A small image VAE, trained from scratch.
Training: adamw at rate 0.0014, 20400 steps, batches of 128.
Rows from block 3 of the encoder of a small image VAE, named by matrix and row number. Rows with one number within an expert belong to one neuron, the router's apart. Each number is 500 + 50 x the weight over its row's rms, rounded and kept within 0 to 999. All counts start at 0. Numbers have three digits each.
After each expert's rows are labels from the 100 images, of 14976, where the router gives the expert most weight on average: "peak at" is the part of the image that holds the peak. Only what is clearly more common there than usual is listed. The data: retinal OCT scans (Kermany 2017). In brackets: how many of the 100.
# router: slot weights (encoder.blocks.3.mlp.router.weight, 16x384), inputs 256-319
# up: expert up (encoder.blocks.3.mlp.up, 8x96x384), inputs 256-319
# down: expert down (encoder.blocks.3.mlp.down, 8x384x96, transposed), outputs 256-319

# expert 2
router.4:416511589444519505488519483521541505554504463515567586511509452495500586538461553535528501600448528500463568403505509526398495564525503502551482567432432549374455511520522524532562477529536530
router.5:407498558473435507517575520462492447510455490509426580558514497490508543520376559517512478555426566467479508440525508501395497492483509517509374470476427492426480544509462585532514387534478530
up.5:506405464491453473554536604428494528510536550432398402433456431504436530493457413476461382496549443384575546538491451514490443486522503489492433442570539461431551456493506489442469429426554467
down.5:579507448530517470533439573591433496556499514461479536450438572553567598569561522529587489383499433480538452417497513563490427481514613562469562510467463591490509549504483465536546471578534474
up.6:499585456621512541496398487490572488542537513539414472452483563475480413459497444536642545483517497519471471538562574484570468413510519441474502474508535455613527556562425500479490510617546520
down.6:521503497524518474494418523523510506511483472467460512461503537577457564568572506518419479379505454466525466455519464553533456482512541567430477496408431556465480567460440498493532472454456501
up.7:497530502618538515535490509497559472508493551516468432525507466504452451488542449529603461412545477531463449541589510441610510480508460437447513410569576468633565526521523483479475539498461508
down.7:528546535444522507540417499427478509490503390541517599472503550436466550517482536615271519497501473482556481492514440558542564526547512586529481481346437475511400488565531543497511432437501419
up.8:548546480627503623460366515480528563467480500521450501484480621468550427461547533514605554554517452588490475515540542443556489436486523490496526508476440450612527550472435527532456549552414507
down.8:580480503570470522496480531530478452521466505506457498452506527638470518569615471429530402360470473489561431440496561568505484570490539451451451470492448632477583515450499497564546484488575526
up.9:478489453530514502559538508456380579483547561497463449523503439510489507476496478493629467380499483534442427510542501474533465490454353572461538483505525437523597458486476459445463537478507451
down.9:529551460505460448462460581558500432561540526458446485474442548529548609564525528452664464446462429471559483473522607532467378462503611524499498503463454589466544448577485495498602463535586534
up.10:375485528473456465531576485484545442512503479455473511492587464515422604544413536430546490412506453474475534529386444507550545563473488476454405531478584525471513499634565481491494436525567524
down.10:551495555467483509552520420460475561516427496485579461474447546465502532529495482540504619532519510568483560547402569497506511522552505557518565566467513389520452498464583634566495485453438502
up.11:490447472426504419485445473439529490456571513524523505576531503513355533510470500458438537381497534507424470489404475414540470527482457359472532511465592491467505477489572466472521543483521449
down.11:492627490497587489549482580572490587504507495445478466509443507509550543549541516511465590560439560535533492443470506522523454500515569516549487594597435474493569461533462496562512482494553546
up.12:576495405468571492602461567524482495523569532493511451447411452451414497543477387530547509533529450430519468550541566497471502578483477372508517456461566519465510496580508451545474552538564499
down.12:542578457481576493449471518626494538551554485452529524502478525603628509458533527490473465397463504537530496444535394513481467465497660551487567515534554512432503559560480440516506516474619559
up.13:525461477596505554485459495521518502462501509506521530551476529487524453489466510511544507464490467578492469556521523471593514453483440599370505517534512527590544484438592529463522616473453492
down.13:513532521508457449532405464498460464493474445500522576484469520456486540496487540546333515492531474470525530436475472497508526541517545513560448517443402558424433491564454535543575412561451493
up.14:465479442529509504549516587481495511520562556469456445451508467541325503501478394447598456413548482383526476572475548515459463511473455415502450477445529492447593510626486451474467462501573451
down.14:499482456493466411465429560538442505482482493486460560485435515515478575548434528520564509406517442429580516457547575559457480477467511539486440383423525600512572430480521452496522453533478449
up.15:476457471540532499561439506521537460484512546488449448458527453490491480506449424547589455452562489496437476525601551475621518500534421395539481407541562517558560565499465454496502513553510473
down.15:599572531477498427506425533527501524568502438515485541519437584490478534573586531531436553448450512450570445483496441566503541409560605509488510532465500448500452429556520503506502417446501493
up.16:568560493484479486503338422437555522573472504544530469526564476502506502491506558512377442525497651440496491464480520512458509427508522449510500488508421493532491515474522537504489497467457494
down.16:401469552533497509466537458402575457451493517466472482508503524563480492456478449503621460502493505464423499443482575510495506591460405444449497492553481530524554542503474434402486524514466500
peak at: middle right (30)

# expert 0
router.0:424462531479549458507524514532549499525504560473502478418483376525462612503438456481574363598506558457538538448466537522376478570519465455498442499500443565430531498541481418462514447532481572
router.1:488469400501515470443423564529591521435512523435507499399458476472427537503541398439499430562594571499558499520514443520473466449484457418429536513462509561504464522404503437513541533537588524
up.5:426586483516525515555460416454551517523468499519471481464503549583483525487473496457613582544523508524385561496531491423479497511460498479489581513519434445535537557476493485529497589551439557
down.5:513443430503537453502475449503573524453466507451413477549525538544454528387442590513484445535499480482440492498472483495468431462453513419477524599495488507464505491504572495476506434509539468
up.6:508431558584494488594594564477326459486545463529498492568486508470433443474561570407465530472498423511578528421471497500535470525450514453509481399560466470540529463477509562557382583436557476
down.6:385481419380402490452525552490487537486506456549377573511412608487572514592457515504473463468504506492575585528476459484568530472531466534507478480471538524449442449564467443582496470542602539
up.7:536502488515533529532459446539526507453531461474474435479556386501548623578459469589572469447480501538460530528438471465532483573498518564630509531500576510549545496493485492442494494486413610
down.7:494481522517484566499529473441562449465490489498455419579487335558482574438487545509493499608484466443418528509442516454494423537492543442488500501558557442490548549507450441494440481493480552
up.8:583486453564515530509427531487520525559527515605547434452534522561523519506381487568566518479460514485479512526493496527537530448416475496577501512427488496537531433494451504474470415497531511
down.8:492459506586521587541610484461494578552461517437431477569419428487419600492493463427482528513497537551476428598502514424480514553397422432466504560526472440536497532511463481445462438497418478
up.9:523543464502463432458384592495533547510593482574467511462517561556552475515539502503579511505525627438527433509436501508409483444514532590535476500496439508556451490499470502531495507569500492
down.9:491501475552516506457459467522641462511565498494357509542537398469508511510483540471425455590528573463470510467417481495389496483493497488444504544601479525529494451507566514433484607568467457
up.10:498443536553509449581452598518502441582617545499517488459526477512436538545544422519582566492494485504492486458534572488468587545476486439453464427507517483506522520572553455483475528478503471
down.10:486567400576488459445485465532479427546501457519388519547440527506549423536457457440447520479552553410527524505482517516486501541548516470465519578524469476469514526436533466459508498524498494
up.11:523530504428462432499493376505478507504465491526540538515527544475474471478446586435535562462533543439386475408531542408525479490497526415460549528537449435537485527563553495502501579454458432
down.11:488537492453397494506517557516554538393522468420540510471473566512426544527470473483545469489550506478465576511502414546558504500548461374530465570461498489494464618459435422570499492564476563
up.12:507560419547500525541431441477507537620505483489460431458538485551523504525428481525552580532396412523521542485493471474508524501451467548536553443504439457516532482517531535508458486494491540
down.12:518455392505488497488546391492562565504483460409463536537433414549388535411433604457405452543463450498450507466436534435506477472445506480525531546423544486492473487499540399465421430545473520
up.13:523485518534489494474486583460450526531533635473469448470522484535508498523523422495566490576603615453483455490591569475556524512501465455394428469547514495439549483413542473507459464449453480
down.13:503520455621448481517414537450642500534464501599471538515424494500502610506420513489479539529527569486497542486495524509500482411496541514506493544422475541528513443579521537447473455520499518
up.14:526521583566505494447460494463489547592636545504553444410537472541454494586484331532554565499548571478590437528495597558435619498480552462502492444476465511557452438463542481482494528468485397
down.14:518503422564440479428499509543641549500535517548391515484431478513420580573468475441446472538497529491540524509386523571431516477513544487463572478518476527582490513530575498435457620485469476
up.15:500514441458548495447408510495551551521535496580445519500586539579491485526432517550601538467481594532415391574529540400517505468438460476508554534481538520522512541440487498531549441475484456
down.15:495517455565450533503495523462440560533488481445521506453384483553423515513511483401476426555521515562536415544493509470494537513390444415411491598481408429414500414507440400510453472503416412
up.16:586406446501498445481539485484468547412538518458535474529524453505500447522467500488478555410534474546466524530544502460525559507497468418461477500463564448526571449461443458513523605405496463
down.16:485583520456478604539538509571449524457478543496583539487397512425478550565550486570493430488591511591500567556499469416668505527469448399465465513450528455486466483579492525578379422556463431
peak at: bottom right (35)

# expert 3
router.6:552569544475489475452484664386532528461501515513500540515502470499457559592573509453512474504517541438510470476469456514402479439495547528501441524485452477467464526561519497460434379551568500
router.7:545479509499527512422481680490479484416446531491519507469487437507501526511518518506421458503520558430585487515492520506428490436506520438523492440445437478393482546496514444470382413479531526
up.0:438545511461487532513549438481551500468559500561461462448518492492531545498554447490515556532519433512447554442396519536448482478506523607538497509490502562472488500503487525501499527620526527
down.0:544447536491427569465515450599514520527527472564493516550527479471516509597426521490507537541463572544538483442405460479469436584483522498488547486612547461464481548497524598447501531444484461
up.1:485474576430490505495544459488580466362444513458513452458474550573466503465547495429468568413609457513445576517556566491501519423452483320517506522435558391573511525505595505464497506503444516
down.1:542464508483481396581591518501428609574473501481536563557532525500505511569439542560567519481480492558486484482529502453539465476518469461537502479500506497425431470521490498491567408478477393
up.2:533470501521543536554443535585471428514538461596516534479519494559384519559518466506534475465468511486511397544465502494508497569451524395506496434485469445426522518503479529530529539500550481
down.2:465548491492544510516452550519500474415474508455402519495405495550542515430478516481554499487505494457460588496517450500579561419528463505486529560500447553476503598427530433595463603479589572
up.3:566550533486547529394466498523548462489479466588531499438456469425526513494490530490461541463538462364559525500442531491517548517573555475577511529505565469477481426631539565451485479524530526
down.3:586477571449459468611490503522440568480473551435512463527464417482509486463414525504570505390472441516529528503504509473569480480419558561510564471443479479392505540422484565564455418460425438
up.4:503497512434518508508491551491566532519441531574525466456531524544517521461503404461502577556542539529437457502610572469443492529480483552482523518557581444478511505519509500542522479518494477
down.4:546415549461487450503429518525546478529398487475483527552422535599470515586454535520462537567518598547521482436459489469469428544471484517500487512471531390406451492540511489421477515443534470
up.5:488541513554532484368532544548530494492545445542512497450474475405545550519524441456494447555533546451516545499396544530540548540515510499525473526577548576429433473595597517475505445567526529
down.5:567425573510424477510443509512451481486526463505437507500525445488499467524406502512542475511433545521522537467482483547492478515474482510486571443502487528444489476461530523442519571467477399
up.6:538447423555567486557484586483510506494482483472499496462457517519373586528477407518509478470501422521559486576575498461619555527424455340521493458472479460466510512602483421510451469556539483
down.6:489541482480630435518527545557418532459534599386393493541397504515490466449430459468493513471526437439527506534602498538499466393492578551464549503356455503500435512365446360611525557568649514
up.7:501544470493463542506493470465543507535480463447468505400535506505533516441505520515443540549474553548413515505580552470487498550499496585467505528540548455522479522539478485534491496508469474
down.7:585400622515501448534486469521456490406423461461505577526363547511518484542433586481441466535491545541521498442546449465551457500511527561511549492458523453381444512465483509514453393398474514
up.8:524469558562507416500613594489528595550479511524538454493529507509518502468543462473524504583472530560505489479478485520507508494476473553471487492553542535504512493453517484521533538442429517
down.8:581482528558393449479405501484507453502457469520482533512497508560486469548409488519471517528451577526524543429510502488447469486496492511564535506520512458398530457531497547482514546470526490
up.9:455472496441537483549444505543513474525497452576456476397497437554491500544502475503482547527460442492473493527546514469525521565432466620478529496516511494405470513607466451523491393592549464
down.9:430414531495580505543514494512454560455436458442453580556417528585505428440441554501428536503505517501510523477511473543581416492442467491442562476479506467462417473499502503506439451468463469
up.10:513534481506493541400530466514503523428474444468529543507534547423504544496554608490492492529501513434569527501405475458524482433533541620494457511522486499524452486555579560470556515493540495
down.10:510480471480525550510447451509524458504508447456480488453449542416540499371522523509515540461490395467477559498509497372511570518505523477577474561501481503538506539490484586541506468517532558
up.11:575517489496524525534510473467427509545481495468496509537530491522417467482477508474533398506487605498504430528436451442472530482481484446470513450536414476464492532391572527464532542405520398
down.11:401590516524494454455531522499549431435445561416523510471439537496489516486583473426550533480497483415459550483551492515512644352594458473495510492473552516572560489543424371513446525590492591
peak at: bottom right (61)

# expert 5
router.10:419475459431453411493545542428538557418485454427504508583442533470505547482427582543454431506500426469506484520446509536425468482504412506533441470388436536413441520470450447404403443530442482
router.11:487497502497468432506543528427519541443507521463460508596462539505526567475457542554517461479549444438506476479494514520414448450498392487504438407428459497456514475428480433433450510493439505
up.0:543522446540537546532520516508538521535581517570450503506508491560428495483526475563490495487459435558461448501506435476572519471457413545342595476529480498510536518494507520510428490523612412
down.0:443478387483512504519505451501457513486534530490465515491382543454549503429472518472480480512474543507539546513414557558596504450492535565522585476389444542428389475519459478533437441523538572
up.1:540494520544526445486402535496485473529493470532545493440506518483518437453561485478500548441493536398590501511449554518446439440546620514526496570575486575553462528408505595533528503543525477
down.1:597474498420483470540591542485527558565480499479419525514537503535530507505437550492527496497465480481485486462545554459302453460476633586465502514570423571476494484526473564484540461572533509
up.2:556479604466534645475532486488607439533411450511561565473469508557491455473437409467440557524549515480407484566499481506472634512459566460483531515513560466525520468584539467505428515458496485
down.2:521525489494508530480440576451486535490482588518540471543474513473511508440553489499554435400545476469492445468589562587460467502483438428492448391438534502525527583557451414466487453568498459
up.3:607458522578524494524463489474390488483579490540524442528520452416551485479628518439424575584430473646501446495372467589499511513487578526455521453575547596576499477446543619471524475475467505
down.3:554583466460431450476490502553543562475513525479473455502496524479642566520472482473478527419515439477528475476544526560442475500543592558488426473530456435477490504537457438534513488506616471
up.4:556519511478464567469451533476541545484517552453507484474494458565486566508433449524483518450630516631499523554512445524475493496477483498529500548441459472499573492476521448530502608532462514
down.4:474495519528530651488551479480578427482623489577539475596555427448502497416542428533501462546552508477484522530457463497414483613500378416515498573533600480524577597467521464494479583436566514
up.5:499485451603483533542479506525422485556603511480526492456483469441469539515544431578511490422483548516554476518519588599471522474548517466517503411564461554530470497482513663545517461519552509
down.5:496523453520399487515540507470572487539563529535415489467578549525426526526472493528507519527447503550487673470473479521492462567569550561510577540485491418485559548521500407532482686462492517
up.6:514575466454520497529496472559498480530524641519608512544560447428480482579472346528516512500498573553433404537462590438427655509495552505411500473531502534553550417444536517454501562405552387
down.6:545516506559494447548549446467486545468423509473484521504414488458432523534533473475467479474555525527450547459437528480653500461511530461462508623418466548494490521515528485531418433544405559
up.7:483456498537603523516445423563432531536533551587444537472441491548505449464409511503496511409598538449555503495502553519486511444477504397504451496418526503398541422460493557401569587522473511
down.7:446490514527483497496532505459510517489547491542485487518524417410486408551489515478344578553514563486536492555483511510650486480466496430502602596491503481514494549431543551555436494437394591
up.8:512554536474533511477456484491644457517470428469521546375552499515477514506461479524433553515444542536482516531533568467453576491508559510584480519440435521563442542589544507507522562484511514
down.8:589525483482505446547415536534457561436433455490549501473330545503502497467545536504540532386543416532574479453522512519538481497469523518518526468431500501545455560548483419497475455548501517
up.9:551525558468483517501502406480497522539514536545551518383522479544461493437464498432380513533550534440433405455598633490442512461426543481393495472483490525494508474572495466417496544424533443
down.9:519507468459515464489485474489447532426447537590495514467428495442411501569510492427438503497546541530467509520496440464712519466474521478485549582404473518515420525462526505539408424481443558
up.10:476603567513546618484538502520612486470441474504503539582507541515503522507488490512524586663518492503440500590420450514485515473466571500513528497470436380677491526514523495491442568539485480
down.10:547523463449436472461449520519559565483532550521435506496490491525562611509516510514499448421529465474487451471543540580436481553518486496516423433479497523468510528583425475458523472539528453
up.11:493483561538549422481423412554429510621485488561433500428494493519469493507451464552471500524511557469544472522582581520489623522415505457473500491536527452457484377485462579472446544408535479
down.11:515427510555476455505510479480468544423433537521550479516465492469447476533516484429483534511480519559562490545519549417684475422397531478429549513383464481545518540548537525504409401492339479
peak at: bottom right (100)

# expert 4
router.8:439502572439522495455516476498513521555555483538603471438573424509486570561435520537517528647487526524467500372535534509435540556481451476531463502450433547349498426488572485426515424506502477
router.9:393426543530495517478515488349513451478461487500494465447458390521509511431487507478483401531485469508551516451496529427502519442408379525502489510475532517464480509386471411505490434510447506
up.5:569490414500519433518458513510384540468548588470423413506475514585475490495470466412565438429500440513476489552494533521470470480388476517448490498471486396503584430453442440515468431499538461
down.5:563434453549480477505463478538498465431473575566552546500493542473492575480478515458545517425530494509495392486482505446533514434458526597423532418483556525573534459544447440452461492449488417
up.6:501501506504503491483489560477477545462527631466481439492497499504452524493439378435566506490603499465575499527443579508464509485486497430449485409477475408504598423486544454465454526458498481
down.6:465478506525516455519494493491530486433465468573518547513557509496480549531510437461403550463528400563466449535500514537479528511428498534438551538400559551533548562518482467415462478412526478
up.7:507513515454475615557504587526461544515493515510496449496478387525589545526451419518544486530448548496554525537470475507460477492486490569559493523464486561375554424578477528466474420554506529
down.7:511517465570505577541489483486438517509489453585539468543499586484431453476462494527565568503506520461406474526449493361491612508389525501370431450428551516517440536504485493457516497548485439
up.8:530523485401409497544404547521546504544509516473516506473457390476430548609443376530470507506474504389550528524448525552453549568538535458546421499532440570445524484587525539536547467519511560
down.8:475514480488479533575495492482438488541534560556507529495499504499460472535482415566606525460505513460522528510488552448459558561492492469542421490512498499481509535597513613594558483590581453
up.9:549504436510521463490466543470468593488534593474436435442452466560412510485516454401538529514560503496560484544436566465451432483410481456446468444463493417570577487490499469493473486487530466
down.9:450445463457479408550471466459505499499499500534513567498452446458511516492477439552508566519433457566430463558447541458530482491487534508403539504507595517466576511455478455468494510527507453
up.10:467498505568520547462532509448388538495440496524487460545447515472577502480490462496589464528457398526544495564377484510523478442515539615537526509508462474511520449449435530532510465519495563
down.10:457544542552479506525498527456521476498538477520502429497499541483534468516444523536464549530526405549499426480475442452647567352437468508447513459430476473510530427484438500529564401446499454
up.11:513478492479453451488442529442477557488496608445453471454489457586453474513462433440532524502601484465555460477442551523446508454440533487478474434478487410541628468463511459453479506454472451
down.11:517444396529450454527501486559474475491506520501520542509532498455538562556452498472512514483523504554463507564542521435478490489438486578405535522407565538562496474485480507464431516443511396
up.12:527493439482428470491443569490477569490515610493405466440441455597400503459515398428514479481622436465589463525430558500471490446449512478443466444484451455482590458458499465433450484520477492
down.12:472554479502526532510483519570497386504436552561467575525531500519431574552452507489537442487542480453468556538547487456513464451469501564505466558528532597505593463493587481513553418547495439
up.13:491475508487487504445558549574405535515464503454515496510458350583448595493489524434554453451487425413544490548417445555465477479479520487470441480434420494474508474551523492448477397560527477
down.13:468541437437499420567569504466400469551473495557559521462503545521487374433538414522492528432492469562475456536535475448571539447441521487468514477514523492647524577458476540526422462512502449
up.14:519507483397446478567397548557561500565514515506508502452467401487458564578433342525465531530486499424555529520459558565429544540517543425557398502518449558406513450588541546523556447497513556
down.14:524505491499451508608479511524456483571537528530522481512477498491430475555452440566602500427497527475493543481493575465486539543493492451520416497518480522513551553609498578607550482618534456
up.15:495449486486539484485453535435425544494544629501458441432511484556413456501499458409570502490613482472578451529435581522439456458437478467442454428483492412541612473459516453456474481459503496
down.15:548475374506482366500459455502512533379480495530514569491541489499476497442503478511491498472463496619396496507495434466488626422461545499455506523419539539565554505505507452478409496492504366
up.16:532488481488478466462494548474412549536499592456440424489428476561425483470492423399503521468602444456573463502455528486454493464467505456418468438496440438496606463420464455462454481487525482
down.16:487482437516461408572493426436557517551460500546538533490528458454508499485444518458518511433483481530393510551431465443546477469428581518458513509487597510511485549470534516488464422451380429
peak at: bottom left (37)

# expert 1
router.2:535391520494444499469534545393461532472467542507496473494489498491538487487460499537476418476524520487544480476570532468458453424540460519477452494514461477384464455448386404410433496473426545
router.3:505437536505475522477493586416474555441466471468492537541479466546530537521427590535445443546482509480540543510488519481427496459506490516511425485471481491401436489454440409452434379444466493
up.5:550523516504525498508528498536497436582495499574520552501464392607454529491524383528440481472477560552443434500463497481457545528423525560344583473548431517438522485497518519459473444514470426
down.5:438475467489511540507564512496485562444483511538526566541461479515443547487517453445464448562470476536419515500526484479569477468454469434486534467532434530512480521470454467449448576554426513
up.6:427564514513449509522466492514458554540505489518483495449487548452573511482459486492497596590470428464557542457518540523446478541554556560546526537523461556390485400542481586551569433523509471
down.6:533501499519581552438554540526522564474393487513486486466565469519572500516542495474430420518445455486525500454518442436362468485546496583466500491608541462460512500487450444502517462538612449
up.7:446519505519526444498483484515458479538458411580495514484503470548478562489535554395410514543462541441555484459469530510451527557482569481526487493512512561488427496566516550433536468508572522
down.7:541507491422566530501453489517472550394447428449586483467465407466546516469506622399547540411450414561508489453501485418499545484426536531545479453411434472480512438546539510572470485526507451
up.8:429494459584465529528528513460414540549557516632473485438446520555455528533499373560522531539499527437500474474510549506421537486507507536544479408508466551462501397428501531509464467554521438
down.8:524485510540475469535506512498511595499494477504429551498455513497485523540490491512561503519479584525495593510459580553617377450490516500487522603517441474504486579501473429483393513513415537
up.9:523495510524519384406503488518533587467474443500517497459491480579490517516553496358503510516487579558465533489498423519539489466425490531418559562465524498529491549505538427462461559562467447
down.9:622448539462466509443514410476482506532428459434464462475496548585562512554504472491497472624464536500506561456461473495477457447568563583507527592529472511520476487406545536539443443568523442
up.10:490479429493545510582537559508436455542528573529463435561457523497440486503511432535619521574487428528520500486507527616547540486461478485427524457503529564530520546515491493481564449534512491
down.10:578586499499468487487558477529548530562447523496415559505586576584564596529537460470529458559543439437492535483576580552559424499528491495481530452571501454558522520483525435509492650486473403
up.11:511527544539524527451496417583451580530556508550465426437488421517486495514520488465522461589548511454456528468581479541534543531497516424483554480476473455474475496484525531504515612485449483
down.11:486504556477411406475438475469499523489431477429481421524478524518469543551497448459488600461572560504515481448442557487631371358493578484558503520472396518482495529489536440462447458495486460
up.12:539456418523481475504515492476441538493569516545493450480440495511433502556449543496428486431461534534525451439563518547537578460430482501398447409488483540381480482453522419473449502518515421
down.12:461486500447448464520503428413463480403488565440533526480406460532509459501534460520492477549492520508483579542441475368680457499492460549483614660517451531511475483467549417571402552493490541
up.13:469510495524546482556499511537457449557533508497544481553486533484458474476461525467414594483501425496536465553426476570425476517489478455442532446504438530549518450527539557496514505514576443
down.13:511533433400525435520592501525534587479490507451409449572483431486572555486487540478463450490501456477498491512465493473513553561550536513577519458514558529485501466520501420585535534376527495
up.14:481415500560474476458449526577462544510441465556548502418527512542541432454456462450463604518463537501518541520581510509398483490481558540566508516484442491466490494490516472537544535435486546
down.14:551444477585632541443478514558457581476399527477485503463507509574516469572480463485476408544508539483530499485541502478480406408478512503433519632512539450461510514490417479453482458566478477
up.15:516438541516543577428514542549489429538519495573474534427466586526518377476413421507412508443501536464554490486520537475450530530486573530425504455535565478450495374491421509538542547477506409
down.15:532469551482523449559492508496440643427454496471578487466436462505525460503592467508483485505561551526508476507552553403561438443476482485459512601487482477468514501499479564492442437567417496
up.16:448411539515467530454510571522507483437491507513492491348490508536494575548509425505446523437505446550561554504524540473456544483510561531554430462410587543453492477453549438550504528502555506
down.16:506502599512531615527527533477523560573551445504466512541480438434551445520486520526525462531525430602500563503530561410516526526455567508399594550630491409551506501496535419461433574455442511
peak at: bottom right (100)

# expert 7
router.14:462516531467546457453477488545490523570483487526540550433511491527455531547424491522434486637480568489519496442539601527455571508548566424469472510487432551315428473454509468440505424481554524
router.15:421457493481500513417467542422560544479496488393490457380533458551414612491453476439523501525560572441513457472556576565482450477515443387508496483445438540386455488425493426440527492542470463
up.0:463506511543490539525561517532417545418608632425540414535490417488464607480503522474566396459540471593462519570566460498529460558515361476463505494464527445464587481508453445461458523491483469
down.0:418452497482521560491609493510443489512495502582498568536521492500415481508526439486467582577546469442492599538458487469627444519539456504489549536524527484510535523446562480572440490496488511
up.1:649452456472562487521363485480501528531570506513547423496536530502507515479502533443499495559522557526461443504578483466522547520392470401507557442491514518546514497485495423470435438454506504
down.1:484490467477554500473561527554444570528435478501480544483472497463448581509401508442466493515455442538521535504561497539528453548488519450442455596524417536359497494468453448582538514534573498
up.2:688455524509498485440455518453479511646494459481574519484532485529556444447523555476491600457513504451527445568480501417462529461480561529507560488597519511611497400455524519467539488499498431
down.2:479526506408452509551540563467409477489481535542531450571551497511490422468391423497558424450511511564522443519513497567429420499535519443525475503448475472467505535465363565571461467501536462
up.3:603543501648535543531469481492503480525509515557524422489508497505532490473493504509565591437477485576459533541534498486537537472438524488473503439509539413655556525485536487522501511499492552
down.3:499442458444489510399412455534538600450473506413508506497527532522494606442490544498436468534434435509496536522467507477576486462416507528556535505515603598393423508452495497440451435468650511
up.4:465514485575461534554479497522471455628456491623510518488509497482492398518342426550454599516537470345495474511510512474399546526494518545543525446512579447535506359432459502484521573492436456
down.4:505464519527465555511523520509442478515532487531487590487464509461460540529512422533544500539525558495520478595531460477684419528414482469540472456481575506484543497508411514530466413519462470
up.5:549482545448526504411551587513450504435507479426484538649374517469549525489594569475458445473500429529543442535421402505473503399483536562491533508468457538517479514499461447479482456569535471
down.5:405478577416424509447600475536497412505489515463475489530602441514530560529534457600498404477446454528507546511515508540437425536565500545510482524591586458517530510506475552434501493506479479
up.6:553529480528507438484524467523468472543487523497576464433472494455579407484519492506455568442485493527435527489597572477493527492538608536550561474516535460562510462462562479516466548452480469
down.6:468488492411458499451413518567535535438473530478474561454477478466545583455497455537501491549526494431490596514492513449646515485507469490535567511509555607434495450523412493502425458561547495
up.7:553463493582550488545523503523397504525482584543473453540580478529465406560462422546569540498494417541569514535504513470587465509455489432464469440518557418560560456459515414493476554459499542
down.7:438490513461510440387499521494507522449416501571491527510425542471506585513510490435464529528533458534507488575495495480679473436440520449508508542434568465511506475497552445517488472490496613
up.8:533517522568526521518454505497420476516569524531493492603554532492517475530606517538623542503497479569465417539513488494536536435484420589431537449571522468643498528533511487474480480550537477
down.8:496467538498524507366494454482594436498498503378423496556568488508529556515488552455482462507488517484499476434488472598323448551560471516479471483567518487480479492457453479427546518532532426
up.9:592475510486553493508390498587516478553461463567599496502569493524493434515460555442494577472494476458548430608431525421518516481480534457519489478555514466611534438524543505448522525477485474
down.9:488508427462431494522554496505388451498480450494494522479483507477506432509465516487492452556506508515517506557552528527620433484579491532516510534411531497467487462476446561592493433549493501
up.10:578529506507559501514515476503402492433504548450511453599464513483511509473493506476482498478513428568487468555532474516567486501440469518476569423430533448560516438476463438492440527492476497
down.10:447478523455483601455559526452448448517484498531520515570455471466556577504595450500496496470529457535458637508523424390691461471436507557507521519531535530521555522435513437541438457541549474
up.11:602521500622557494538497550562399478532448488567583451513534583556499431431511531421547571463476478544453519532526467560502480488459575454557493404466467441524522501448457487492471438494466533
down.11:497437471533459492447437505548451600406505447502530527509461507544559595458492504536452513526463454508512507538506453521632465509436481502569541491416563534467502478468464461496523356488535499
peak at: bottom right (98)